config.yaml
model: "image diffusion model"
dataset: "stained colorectal tissue patches (NCT-CRC-HE-100K)"
train_examples: 22605
image_size: 48
horizontal_flip: true
conditioning: "none"
arch: "unet"
objective: "edm"
cond_dim: 256
norm: "layernorm"
activation: "relu"
pixel_unshuffle: 2
widths: [96, 192, 288]
blocks_per_level: 3
scale_shift_norm: false
attention: false
upsampling: "nearest_conv"
init: "trunc_normal_002"
residual_init: "none"
optimizer: "soap"
beta2: 0.99
lr: 0.0042
beta1: 0.95
shampoo_beta: 0.99
eps: 1e-08
precondition_frequency: 50
max_precond_dim: 512
merge_dims: false
one_sided: false
adamw_lr_other_params: 0.0014
grad_clip: 5.0
l1_shrink: 0.003
ema_decay: 0.995
steps: 7500
batch_size: 192
epochs: 63.7
lr_schedule: "cosine"
final_lr_fraction: 0
warmup_steps: 220
weight_decay: 0.09
adamw_weight_decay_other_params: 0.05
Rows from block 7 of a small image diffusion model, named by matrix and row number. Rows with one number belong to one channel. Each number is 500 + 25 x the weight over its row's rms, rounded and kept within 0 to 999. All counts start at 0. Numbers have three digits each.
After each channel's rows are labels from the 100 images, of 14976 (inputs lightly noised), where the channel reaches its highest value: "strongest on" is what is common among them. Only what is clearly more common there than usual is listed. The data: stained colorectal tissue patches (NCT-CRC-HE-100K). In brackets: how many of the 100.
# convs0: first 3x3 conv (model.mid.1.convs.0.weight, 288x288x3x3, each kernel summed), inputs 0-95
# convs1: second 3x3 conv (model.mid.1.convs.1.weight, 288x288x3x3, transposed, each kernel summed), outputs 0-95

convs0.51:517503541513491499493452510484487528511488475480522525504525483434480493495522557532484502487506556524503498511480431495496492502509492479487481448453502468503471485495509496474460490479483492488485497488528523478501517534467473492517516434528504487505494536499463469478583484475517501473
convs1.51:457478484504519524497561497506539518496523476517523492499536527533467488482503501501504493499446431528515527523507518516481489480482504524499506457528495503486541525495448535533488470503560540523478481508486458485484509523530502491496535505501471495473497495513504536518517512492445492515
strongest on: tissue: normal colon mucosa (91)

convs0.92:462500492479493469500537489494480501493512503522510558513493508511489515491527508495508500503521499532462554530482478498472455519557516506483522487469485524521488505516540525469501500466497507530512484482518489500512464500490452527464483507471441528498504523556491516560475494460494520516
convs1.92:493499495535499491500528485471454495530481506485517519512516449511505515519480521495480503492458527492520481473525502483480564531479519516541496497531460495517493489506480504479509494489500513496449535486496470514436467529542536461509467467483562507462516530483484485448528517489485536480
strongest on: tissue: debris (46)

convs0.12:557487516465469533511549491485493438463461535463477519521489529469491493464505440534501481532543513504514477490529553485501481500485523492498485528486518510478484491505485502520474494456519507464513548507512492552473530489494533506477536510455486499509488496481487499472498511482489517483
convs1.12:506511493498486528468493513501483492467499470510496514489512510553542488580487510525467505443481485528503519488516501504514465472483459511481535474494491521539512477471464507467500470512478509502518485513519434490520499439476478538501467506502514509497524484510505511511509450496522476485
strongest on: tissue: debris (39); tissue: adipose tissue (32)

convs0.31:479530503451521515481520494519502475502515501534492465520502550500474512514533476499491473490480484480502490463537495494500503510435524510498505535511528473518510522469455492537504509488508518520492499480517516504482472504490499499513560497529533484483527508484472495484498499492539510483
convs1.31:539495527528506505491468457492504563475509494483502517506509502527483512515476521484469505447513535517479489517522520462492506538538473455522526472469507520512491505556523525505502479519508461525545525489522460523520554509531474513511500488480462494462441504527508483470509526482520495473
strongest on: tissue: debris (41)

convs0.101:490502480493555436518486458506490488511511480492509456519509510485520508550461472491484477526528470490510530559456526548500506515491524537498509467508480530496503506454490489469472516480445511528539536455455504492532512517466516510458512459465471461448544508490493478501549466490504533539
convs1.101:504516506484441514481524529489491526454523537477500513498520449515512520522532482509486504487499509505531460494535494522500504502520488481526501493484529490522556465510562496548496514493507530473521548514531500521440467468526514506488496490522518516482480546494479506501460511470489480482
strongest on: tissue: adipose tissue (98)

convs0.15:510504522475465486511503537518494469493517464558487522507513518431496504471525470492497527483543538509547470444509548505499463505533480454472499500511495542498504468463488456497437500466479485456517461496544503501518493493485497500530464513528486497513537473459470512505509550485540482496
convs1.15:470505488524517566514504484448500479472504564545507506509511506520509445513533514467526472524489456510462481513458453471543490457479529518523464546518469518513477488491540528497487510503498510471494468499445529494476550469496472478449529494490516523518503488514493506490486511478494517500
strongest on: tissue: cancer-associated stroma (36)

convs0.58:498519484480491510504541485469493511529500454530519507504513499467488521509524501475506487480523486497482491498556468481487511513488459481461507485472489505500492485464501438481480483466487519471492525501512506485465524463517448491518541517465533498529527531519498466488504483505493513542
convs1.58:492510490496461486468518496528491504507510508500498459495518485505484478543523488507471500478467470488480449490465521520501521517496493492523539510500452494497512500508497576509474510484501510479516466487491504486521436495506485493524482471500511492545451500500496485474573531486502492456
strongest on: tissue: cancer-associated stroma (43)

convs0.214:527453513524460507461461505460532425505479506503494495467502517458477512521517455479503513452521504489483454531502489477499500494456514522451553491473494456496509540481517484502475503476492506456539501553496522434466534497490475481476488519510502502493476536496473502517520531500527504483
convs1.214:544510518511518528530557516518490494498517495496494499478520500488516486513508537474458479503512500505484523517524497512502508529523545486549461487468501557486511490473493561499496487478509553557459485511495473568513469532488545495495489474494501499481481483499468494493511474511508504513
strongest on: tissue: cancer-associated stroma (48)

convs0.210:501523542471474502491531492500490467503478480558499527510463520481497521444478511517497488515506480541526512510480517539482495511495490486518513446510522507512495485499498477522465505480524469467495549532531527410481507483481484486544475493551499521508527508482489528506482529501467507456
convs1.210:505537490479485491467485508480566492518503494480469483520452501472504489540508485507511484504530509535479479459508468498529477519487504510540520505527507515536490490501590499511513522530541531453537483529471492463516495477501462505506495507499493491507505507533503469490510500458531503491
strongest on: tissue: tumour epithelium (61)

convs0.258:519527488530465512504510526501518507464501518466536453495493465483519507501484469462496491488518508506452498561500487507503531516540511470486480510499514503495548484502520466520522468518482479539498497513510489463475520514506458497525545464474494511503518468541523506411450521495520522510
convs1.258:517524490480525483555480468521476458512522473521467551471507518480514485538481484504504532524516481516497482514460522502551520537478551512505459469501477486492469470501525525508467473518489543491503505450477515474492493515516507506481466552493518479442516512528577474542511457487434541544
strongest on: tissue: debris (41); tissue: lymphocytes (29)

convs0.275:541499502488556501498473499519509498511498532540490456504484482543500498503501457465465493476541488488488466547455474502502496491473478535475514527487510491498509519522434525522469516492519550511472516502422494477485512523498541506478531476499467483488490526525498531507484487483513479465
convs1.275:470518516515435524525506539490519499500524482502545502469475517473492487521525498485497523562510465507536569491515469512484527536521517523494507491516550436474503497507544505512527507528501452514496553508521504470504543515506501524459446495516479516477470461491487456489494494477487491455
strongest on: tissue: adipose tissue (75); tissue: normal colon mucosa (25)

convs0.159:473490492541522503506563485507515460485505543520488453505520510534526505512500500478477483433508469526475499499510492507518506509517491524483517533522520527477489476488521508569526493467464479498506459524504438542526545485518547532502546510451505464518498484473528479456447482490505501507
convs1.159:540477513445529504473517469472502486530493479515496514511444474520507484481493505513525484531463545489521524505483458512483512447484488436462491485486491482488518492473470434482475506460480506523516497539510532528495505480473463506501468491505501475511491516537519550513520520475527511498
strongest on: tissue: debris (39)

convs0.83:497509463523516476523497501516541483523492564557496483517495571537540501513527535472517506492488555496433473485475465516501491514487480491513513527490516497520507484507520488510526507515441519520460519541444485514464465491520506476508507491483467484504466503505492503511537459494447519500
convs1.83:503470482495444511524499507471485513491498489478491502530516507484470450576527506499503491463488478496522522544492517473499517509492536502482506463531503505510487478503513528452502496496538471476504527443609521516512461508500495535451467465530538491519519457530515484455509505489497502489
strongest on: tissue: smooth muscle (53)

convs0.200:498500492518506527451501478482487468517499468543499493535490532526506489500501476535506459507507496529499515466498485479513497467522531512496524484498524473480486542548498480505449502511516490513500458512524499488490514494478502482462490511511454503502486510537502494490502483518484523535
convs1.200:482516512544495477491527516520496535506483499472501498503479495459481517493504534509464524509519553497514518495510533493484515523527461505535464496506489526479506498500506541516525453479513507509473523511524505505482524519501517446509481507507538518475528474478509508519497486518474502435
strongest on: tissue: adipose tissue (47)

convs0.205:450527492477517503476467536537464498446499489473514469485519528497464530503467501512516479449496483501509507541474480489499517488476488520486506493485502499476510492532472509464529467433548494508514513511478517415525519516451536466524445485527497518458512515463510509496482497493498508455
convs1.205:486458473527476514465527447471493488568461523465524504510516497494517505477540557477503493493520499501473520493517486505500491464565459505539507492466482533509506494479492523493484475515510490481503510516469464505504473496523467500515507484480502516471478514517507506585514537482477491523
strongest on: tissue: normal colon mucosa (33)

convs0.139:463495531492460556483485494507454517459505457493497458504475504455488499495512493508519478513487491469480466514496501500522505494479478479482506489488484428482511499518514511459512501541527493508521497474574496496551502527498530498508488496484464474523506506504471504451538512490492513524
convs1.139:528497473556550520508482483488515506541525544518496478507489507527523528492468533463476484506511508494487551478491479508541519479463501501440511479491508478476498499514486493532513527491508529495534478517506481451468495505507520480533501489509529537512444555516531464538498489526474502508
strongest on: tissue: debris (33)

convs0.118:470482475509471493496470499513531450510478492508495488495481480526510503522477477522521489498483531483498477545473509549506528506540518493464513513482445525506461500498475501528497503484516479507558526482486512511514519450519479509512522488486446472472480540523509533464432535507540472509
convs1.118:539483527534515482519501490528510544518493516541497523493502480493484489505497490548483521497495500508529505490492514468479463499508506520509476481504546435498456477489541523531516495502458523500474464503481487494499516472458535466486514488485488500502461435443506494538473503495489506490
strongest on: tissue: adipose tissue (26)

convs0.221:528478481526496535493479444496488492507501466494499517533515444477537485502521523556483542464526475510466467507532495513518468504470466521495458471518490528505466483490501463521532512482499517540507484498463519462490468557496483502522499490503505512542503477510537470488495483492508492481
convs1.221:462488540519508494520491470490496478435525502499474521497514500508478501491475436493458559521551492499532491562495530509535455521517516490493523458523500462536522495468506499508495480557498494475491510522543455481490489509549475527458534501459475531495514498502490520469465561485462473504
strongest on: tissue: adipose tissue (67)

convs0.34:527530484498508515475530440528507524523505520485513503468514522566516520522529525539506494498513426479450480555535505550523470503517531532504521498501466500536479466493490484515457515481477510538497508477491510527488501503461544504452488488488515517483510513487533504546517476493481499535
convs1.34:526503505480476515538480529478457492521522488478494484474506525460491491552514478499491511563499539515510491473491468490524516498505495490505496534503532547514453497477527512493531491521510493445458532452477462540504470506509465494527509498466479507509488467523528530522508495484473539492
strongest on: tissue: tumour epithelium (35)

convs0.21:436520510571488468510499505498490519491503481501506481497476492463503504514516505491515485505492497516556503538510476544508514495496562520492492537517526542528475486489464500479424476509481495452492503503456483520490444502468474483504428513487503514470499482525475524462498532501521504472
convs1.21:541431531529465488490527464504507468491513554488513505545504545475488505498473530512549505523471477474456507476479475516484505498525506492515469493479503535505515514487510522510507530461525500509547453524516533494501473540490513504486512540520486464487513520461535462524526464525514517478
strongest on: tissue: tumour epithelium (41)

convs0.11:514550512521452526512468507488500519499542519515502469513451493525486506504423498531499514499477513452537519477481518472496498498496507476471491555532506511521493513466499491513501469544496486475502484483501541477505472512505494517513517474524512515502476511504499463474499494490459502515
convs1.11:513486490486526495491464516530502421489509507491513544504533490506494488480545554495530481507503463502472511491509450469523488485509540469555529474492477530520480437507511505532498492437471524496486496522501468476463543485479542495505538477436536485505517494497523530542512505518521486547
strongest on: tissue: tumour epithelium (60)

convs0.62:466479511435498479504508513485490452542514477536506481468482489522475496482465481486496472499525466520507493516497522472517520491460500510533540479517465530471552519484467492474487475498490521481502525465526552535516494479515477518497485507542531500542495511557485475486455537510492491548
convs1.62:546514511529479495488535491473496547438518491451484523484517501548529481535480532508497531466509511473490493490518518502539484518505478471464490518468508494521411496531545558506535548542528413546463480499468480470466491476531488530480494511471510478506509471466455527470477519544469515507
strongest on: tissue: tumour epithelium (34)

convs0.99:522505494468514524495484516471515468445523534529514535526517485510498506499507530467512499521484522554448494460518472513493465530500551514512491544545453500472485492475512476514498520529530542495510486492492500486496481499469512546499520493496469535522543472551463499482493508523466509522
convs1.99:495448481505505535547549494490536494541498486512487467512457535496492477526467478474477484504536462520567497486516518504500545479524479464514479480495565440527515497531505497473496490475486520491527460511479526471530502485509504479485458501529571509504519532437481509497504512490516503511
strongest on: tissue: tumour epithelium (94)

convs0.76:496534520516472515510509559455551488477495489490506528535481507490477508443508530468475494521512511511482518464504527507494506509485491524510528503508536475521525478523491505456539484509478532535497514448492545522556533492488512481468484500523479523537484481492492494463496499444534510508
convs1.76:514506498451475526516512447511472519476486484502505455489444489465522497521517451508493471505506536480452456527546513497483542543492483448543487530553500491499485477497512464539484479482490492473533497482480502517480508530499503501548498494478483496518483528491503518444486491535473523498
strongest on: tissue: adipose tissue (38)

convs0.242:506494492460506532521509510479512471494507485483473548493548519486505492546491508534497496471486488499504483531498461504490503506522474541548505465486525465499475446465510518534502503491442493453467499503529513463498474494540523510470513499480473496496482509488529484493528525501533523467
convs1.242:484492508473504498500469559500524523525542513524503506453482469504524511484533477473488496539556476541485519463499452502466495495513477472482525489521481528463510523496499485450525530533489488527526520476448455524514515501479504477494466463521473510492543490510485512506522465515454518499
strongest on: tissue: adipose tissue (44)

convs0.9:486517466486482566505495511515482507505523455436475505483506530507531489484493502523494489519532417504524484473475544510471456498490509457524510472488493500500473537518573516484541494509512502493501487490505488456520508536466512523525552468508536505549500497486536521478523507483511512492
convs1.9:507496491517510512471484528488500463497452488502462519497478493483517464480521438501498475518499528504505499481513520470481531476493510532510532498530520493484548465492462450516480517459514519500531517475510482528497509523463492495488478524498462511463533505504538469481545463524488516479
strongest on: tissue: debris (39); tissue: normal colon mucosa (32)