Rows from block 5 of a small image diffusion model, named by matrix and row number. Rows with one number belong to one channel. Each number is 128 + 32 x the weight over its row's rms, rounded and kept within 0 to 255. All counts start at 0. Numbers have three digits each.
Before each channel's rows are labels from the 100 images, of 14976 (inputs lightly noised), where the channel reaches its highest value: "responds to" is what is common among them; "patch colour" is the nearest of a few named colours to the mean colour under the peak. Only what is clearly more common there than usual is listed. The data: stained colorectal tissue patches (NCT-CRC-HE-100K). In brackets: how many of the 100.
# convs0: first 3x3 conv (model.enc.1.2.convs.0.weight, 192x192x3x3, each kernel summed), inputs 0-191
# convs1: second 3x3 conv (model.enc.1.2.convs.1.weight, 192x192x3x3, transposed, each kernel summed), outputs 0-191

responds to: tissue: adipose tissue (100)
patch colour: white (100)
convs0.60:163078208100156120098168073081155102151120151118121062149093140170126077113101124104185075095129121118119105183113091063101109084119175169141100115169129145114103057131135177109154159177123176142161092146102138143146150121129129155085169153115093125119070177150159138132130079152114104101117146113114120127131190154073049131109130084118125144137161166091106126150142073155098101176161127143093095127125119118132156096126142127130111111126166138149075169109126094074122161115129126108111104087075146148227182134151068119125139135081156189153116156086125036112104088157178137103
convs1.60:154191176156108063114078135131117064136137103139137136131126140174120094155144111110098113188134133147099125184139149138177101136110140112120133149100167072191126144113034089095077159160119131111145135113120159131139142110134171155134179128143077087183119151120127094110148166131135085111180103139122097115133185122120085157145177174167116167136110017148113125127162151192076155139180110107127181165108164123131167109117085161146180150101142151061109163142176236140145135150118134131145088165145162140093089180126127134150066159119117080119100102178164160136127117109102169126

responds to: tissue: normal colon mucosa (45); tissue: tumour epithelium (40)
patch colour: grey (47)
convs0.149:110134122126113147134135167185164119160114145106136096081120078120110167145143151110101109121085169115187130093127123147194188077121152067098125087110099076110141136156178110130109154115174135141160128088094144103151114153121138161139091174132141161103081158070135143076096134199158166144160071130107185098167137142125137137149129142181075145128240183078119126119137111141106156093169127120112104151090187094144102154149179140132059161142183113118111077143052121111063166072153138167094079116117145148122186121156147106164163136168142119189131141100138129083133121134063097125
convs1.149:132131130099082169168170105081105106139156100154112141123096135185155151119106131137113080102104083127091173167096148088133109102108101135115107126126146165100118154168127128104192191081131116159159154088143116190058135095121200141153174095103170178152145138135147124133174119121184116092137165128098107140067136089161102135141141165078121052178092183136146102105126136110155181118138212137190136213079142163109120119132145072164133097076138153086128154144171163046169112138120125087143110109079105119136104105094142155132200151113134145061103159153080141134105147123147116166

responds to: tissue: smooth muscle (39); tissue: adipose tissue (37)
patch colour: white (67)
convs0.65:088201176162125118132168109166079140195118125148147142111179108173146118120179095130231149183115098144139109140137138095200127137103142095129158145107122124109117139167146154123120154152138127144116162089141122076145099109129110071176184175147176152132185190143130116144142140139169198114122196167113167146182127152149123100123135170132157132125162111162127142172097125099131101163111143099128102101141159122096104138161094070092114153093130115138203116222104143176107150109154140057181094091149111130174160086094096148151082132056085091101151139164126091130188152116134150117
convs1.65:091146073069041122149131158115089035119114094140166127128115178157190139112114082135120130142137104160153140144156124166126139079092112115142095131079119162083093119099080125138150094103136093166131126139153101128109110130086170170109142094100159139080104119107097162148124137118147116116159114123122194067103121140154144201106148177083125071045162141134099144179090207131103171124148199113113124173138147122104144117153127133173112065210090126089133142101139158081143170154153143164122056096143139140172088084112151172147115199124128086145100124139089141128078079121106125130

responds to: tissue: tumour epithelium (76)
patch colour: brown (38)
convs0.75:117118094140132124124094099175179118144091205158142103102193116150145122139206094103138121145127161140133113128145064115112081169171134106129117097102100137081084175187146137128162135140120133103118135134113124110110130137119131135130181092130221066134142100117119071122140136129131088132112124128070159221089136148158102095120105255139093176108157109137085103167158124107105197142151137089112133093135134129147159132137083163147138178148149134103150157121112133136131097141148104144116101102163114111148126130152186114141074068119077139071129124058083171056162138155126156087
convs1.75:122166090132111156132097131112151168074140117112088124140099128137171114172131122177146107104152105072129151179108125099175071000100176073120175106114094146167154139105082140169109179191133102111131116151162190094207127120177186098108137157119106143135134109087141085069127059126123160130111168112120119121210069119169124117139116097154124141062124112211160134151131103200113126153136085172142111119155119133137134076122158115107119118152093105146098091103109112104107081127094159095116149158155140119149108121142138116141123190112109095192116178130170167154109158148144131111

responds to: tissue: tumour epithelium (47); tissue: mucus (26)
patch colour: brown (32)
convs0.170:121148225059183134153052115076111108105144107158125135158130130101131104133138116147104149112171147115084096127076147110141130125124090180132099107137149079160131158114149127171139091117116161149116120091106080105118133161196098115096120155157146143075089085104093123038062135135058134132193110139105208096177128120115159115129098063171133107130115141045094077140132149164135142098104128133085126112111126097174114078108160110167148113117114187130155044140068172119150161138161126177160113144155135129088091139111108106169156141183145162141175149099157182131105093147127101127
convs1.170:111142067099144171091120124115079106065111136090200110145129114116094133161069148080121095174119129121102159123135127076111175144094156060173135133086158096099113110114102156093072172138152126106134132150201118114102153119163107085139118092110120111172159140129069152070134176157129104096130123158165122084145106085170117092097132216129164110104088144163133138131158153100068145173151121066186128161096181096158102133059059085095116151163084113110108093157145062143126132160148139119096108175149099120072143140116124114141118128138155049083130107167169177084112133139106096152

responds to: tissue: normal colon mucosa (26)
patch colour: white (60)
convs0.20:104176120139113155101200088100145099062091101129123113129118099115089166086049103113164128121160130100115143159125069129163182124156110092113113114133142132137097118131094123127077119135149118126146087106160147146174187131138139180131129116074184109091158099088085157107116071148077159109135111140088098197117103104160088185137137090128166147164255089105118139119123117107150087122100135124206101155141146118150137125133149102129098112153109104098078130103112123143139164163183148197142141133085137127135122172100114134111144124083106116146123103173152079113178255128113117160
convs1.20:150138087156147109130097153183119142077106131078136142094131120045130115124091142104119103167115145137120086148180151100073137114132163140125140114096132082144130124155202147144143231098159088172119133162141100108130044135139117108159146090168101149128206117160121113135133095092104130159163149110165112073158167164087128096124155158185141140113071046182113130211093111092029104143138135112085160113139138128121140132169132125147137081093164135084147136083141141222095175162114126168154118109118135146128181137148131106156162145101149185089144097072111118099127132172137133124

responds to: tissue: smooth muscle (72)
patch colour: brown (41); red (29)
convs0.76:084114102103117144143229105130144135184133148146054090154072140127139178120143138102149121130116119096165089129118095119160149133109101166120137126132144136129129130098184138123125064135097135154128117139094126126118115091106120120207118197132106092141169105133154135105082150064155255156160127150132073105127128092154102147130124127138159124170145107109194182125155208104182104068125172136244083121118161136125111135132144160088145225111143149113128152122144116158129147115093135113084154121151130149099167124121191107124140100144155113124118115127104148111132126204097122106
convs1.76:122075205150094164061109112171130092137149132119066135152045147052107138119134154176097164061151160090106131139106106093207128165124146191150145173120122103174075157120143199155080121133089102166118131130111086096147115118124110200170111071124153184120113146138121149134143090151103078178164116089109122168158119154152156118126129073133133156119149183130154083104131108171140131115088137151097135111099122099110122108107139081147124154080115168200120145158128075185105125124145125066163134136113170147071121095143115158153140096084137137168091113087084143067150081173145132132

responds to: tissue: tumour epithelium (34)
patch colour: white (71)
convs0.98:091107112132107140106192212124187125176139250153169117111165108141115145089194109104078118120153216146177151135094205111121126101117153146114117113136145163118156139094113189124150116152131173133100162155122120092101172085128136072107115172090151092127145125123118122095147111109172144059162122145094123121157143114134196108128134115132114162116124109127137133114142117117187108140127142127163098143132169120164105116147126151132101102138127154115093141203133169147153125116139088129164128160122144083172162102139062142167126131153103106117140070121110111139136255145136132126
convs1.98:158115168124118156125091074129157112097109161147130206173088105053133163180105144123140169096155111145107077173143037106169158105132152126145133123107108137157118132142082132108111131167121103159118132062101093090113144168095114099143107129172116118159168208147084135100086175183140127132128126174117142194087129167163120208093174142139084123128165116212201144132151109113141160134137072130160192095099135118120123115121163126182129121119125149115162174139121148116150088122141136173139121138129133128165148111101133077124084124067106139169103101135139028069121085140061157126

responds to: tissue: smooth muscle (31)
patch colour: white (77)
convs0.45:132138145180114184104097106130132181136144159120132116067140120125121171129131164151112149115149137147123149108116105071099123161099169145100107163105155108120163240092163134103122087130133094114137147117110114073138095095141158087108122142123117119135169209144121143155105046136150141107088146150094109095136146134255123121137133242148121131128181137158054122100125142124089093138106148136244152139121116116161122125175142187125084110113105157102104185130112076142068129127087142127114159141129129105132178172112131159115127143151071098125115158144116204127179127137121096104
convs1.45:152193111158151120134098132242156177121136138060124075095127167091098120099176152086161161099129144152151092117102150138147114132114144116109086083109150171193133078149148191132162122166137117095118136126126098117084116124118118091101162168147127141104101170093104059110119118093095150148111149143130111185159082109019080068135181086153106067102157160120201153118140116075165170126171155118072097182126112121113146150134123146144122129155144147140210143082125107036142163127148161114112134114158144131102128155118127069106132142146135115087141106105151157101183161139132152117

responds to: tissue: tumour epithelium (41); tissue: debris (27)
patch colour: brown (33)
convs0.44:092133059070134216143127115121108146064104095087096101135064128190158131151112115090206149132127084111101144130053071132112111151149084133156136139107115151147156052167129083086163162131159120142131101159130176130153111085121170108149096115112121108143109174082144117191099073094096114146175161128158112150072121141159132168133162092144187162126054059094128120124156102196128128134118128116121154126158121166173130180123131147138154137128107151118177140117136112163144187143092154096181117157132145136174110148083090135094100081185148174139117115132142034146124113092153121098
convs1.44:145174085107109092134146140086145134135116128130120100119135090120056151104185155103072167155123131114173129119099181116098061108113190110123114112113144111112120118147161119138133158116168124082144144079116151149025132120084130176116187166153122174084182119146137109130142185169122162128125111071160077062146124101095160101097116100148134136121119142086176159100117136054107108123162084062130118171092129146131145117098076117153133121151119114075120174085067162101113205068118129174118155087107182110167063126149190093149173114128080169132141126132069176146140128159162117097

responds to: tissue: smooth muscle (44)
patch colour: pink (71)
convs0.81:149077087144149133122133102101065146135102154073114149088152107131124123131105147082076152129112151093140149147096073140138151111133159134162150120132135162096144128077180184123103129171089082146131148124096145157109134126123142145109181128153115161170108061074139141127173106077134155163174126117115126163166106156156084113114133070086089146132090161122111220104172082139144082169130084101106129132114161122135125186139174068136127117127085162138143073094160152132162163136075089028123138112145150138077136119166095119077050118143150142158120147122105091085124102108090239196
convs1.81:125169180181107103166187106100111145169150107137154108117143150182141091100178132138130094115115101160095134201169125083106141096120109102115099147153118150146095137148053109088095126109130165142147099117139140112168201108127173135073169151074110058156054114140146077118153171154124130104102092143154172096136121172153128086179137153144094119143139135099102112135099174143159134088162184153146046103177129097169122230163135156086142126151162146142132150124144128064124163099111118053108075129112163156172072182115177124168123111098100118142081161155111088134113163149092110119

responds to: tissue: tumour epithelium (40); tissue: smooth muscle (39)
patch colour: pink (71)
convs0.31:153142178133138122194116088144119164169084145125120103145075141137129141142177087034120155157177060100099116136139099133126114101120159156134124097168117124078097139105102088101197159099112136123174134109143128162142135135141094114154065151114070134076177166102122101086188139133121086144146072116121138187093110165110120123185095120118133164136117111168139094185066102116146193149109162146085142100112107146160099148154088134125130155088104091162132126079131087154150100132084089139084097027139097134185091123171134118162122080156165164129066168115129115092108065093072089117
convs1.31:170105110084118135138144094154175075144120088138153093172136098141109060088101104155041112211152182179098113132113130188165137179166112122148112136101124155181162150099108125126128051152147104168158134132170135136097108150119080137125096097083140168144138131164135155130147102118144152159108160110083083139162117154167136137107103104110107191145169077124102164072119126128075081085162082088125069188124132144132104059145186094140158127156167131143163088105123166100147070117199151153084197135132121162123135077112099118103157112097145100152145142114138150155098153054095125085

responds to: tissue: adipose tissue (68)
patch colour: white (89)
convs0.49:141157088145134116068066117184184110123094153121097122116148148115132129103104172110168157145061170136151134112102075148084150160148138104157133173113109112120095174102123115152146124130189126102109197107129132143126148075092175169195149075086205089102159092144151103140127126091140121113090095134144086134135132115160170146099110193088115112179061077186141166149141130143088156142085117129070154166150108114109158097168092194119143161124168150132078133081135120096098083139095162091174108132153133150022154143115161169127109104089125138151133143062106102060137100148127120085
convs1.49:137103171102140076110143105130107141153139115173076105112138169089127138120123105171159069108184118105170090142157159195179111140103125101075129147177126133185169085091153147108089092130131101176132142075107138127130116129166174086124140178138111042153154132138074161140128091133133064074136131118135134155107137109126125075145126164137121122147165175121112074111127191143145131128171124087185105112061145171116136142117103124106138075159089166171091063128161139142205154079147103160150129125095174161233119141103100096127102147134114094143090029176107108131153116130112098158

responds to: tissue: adipose tissue (39)
patch colour: white (99)
convs0.141:173187139142139172099164094116140165144142157142125121121018112153146169130117109085160146099114081110106128121144148091140097155155084130130133161104140124103076113142139117128163098078162174145064234163104128132118126182058140122174119083119093104178084108138149120102143110148074108170137137141136132207139103092084118096142149181050150171124107096154139117137122115138133162103164118115122154167147082142103100127157175192153174195108146157149110129086083115151104103129095135164151119126157088139129075102089153119120089086213169180187098104126087116115120084108113100128
convs1.141:090085096145144161144097121116116102157144094140148132200137084148106112152157150132062108117142126142140138107108161182147106163082173165160096141212097152169138089123066140206134136154133149160131101065106143101083146165106141191098158168099174185114103173133124100154137120126130185106115102136156132134079089132137117126116091051158093078106183160102101180128169137178116115147137061111101114081090133133108178113127073130038159128107128093104133093174103170152045118105190136141152126112150136167152142095140104128129095168122150107163128119081105122100135097155151150204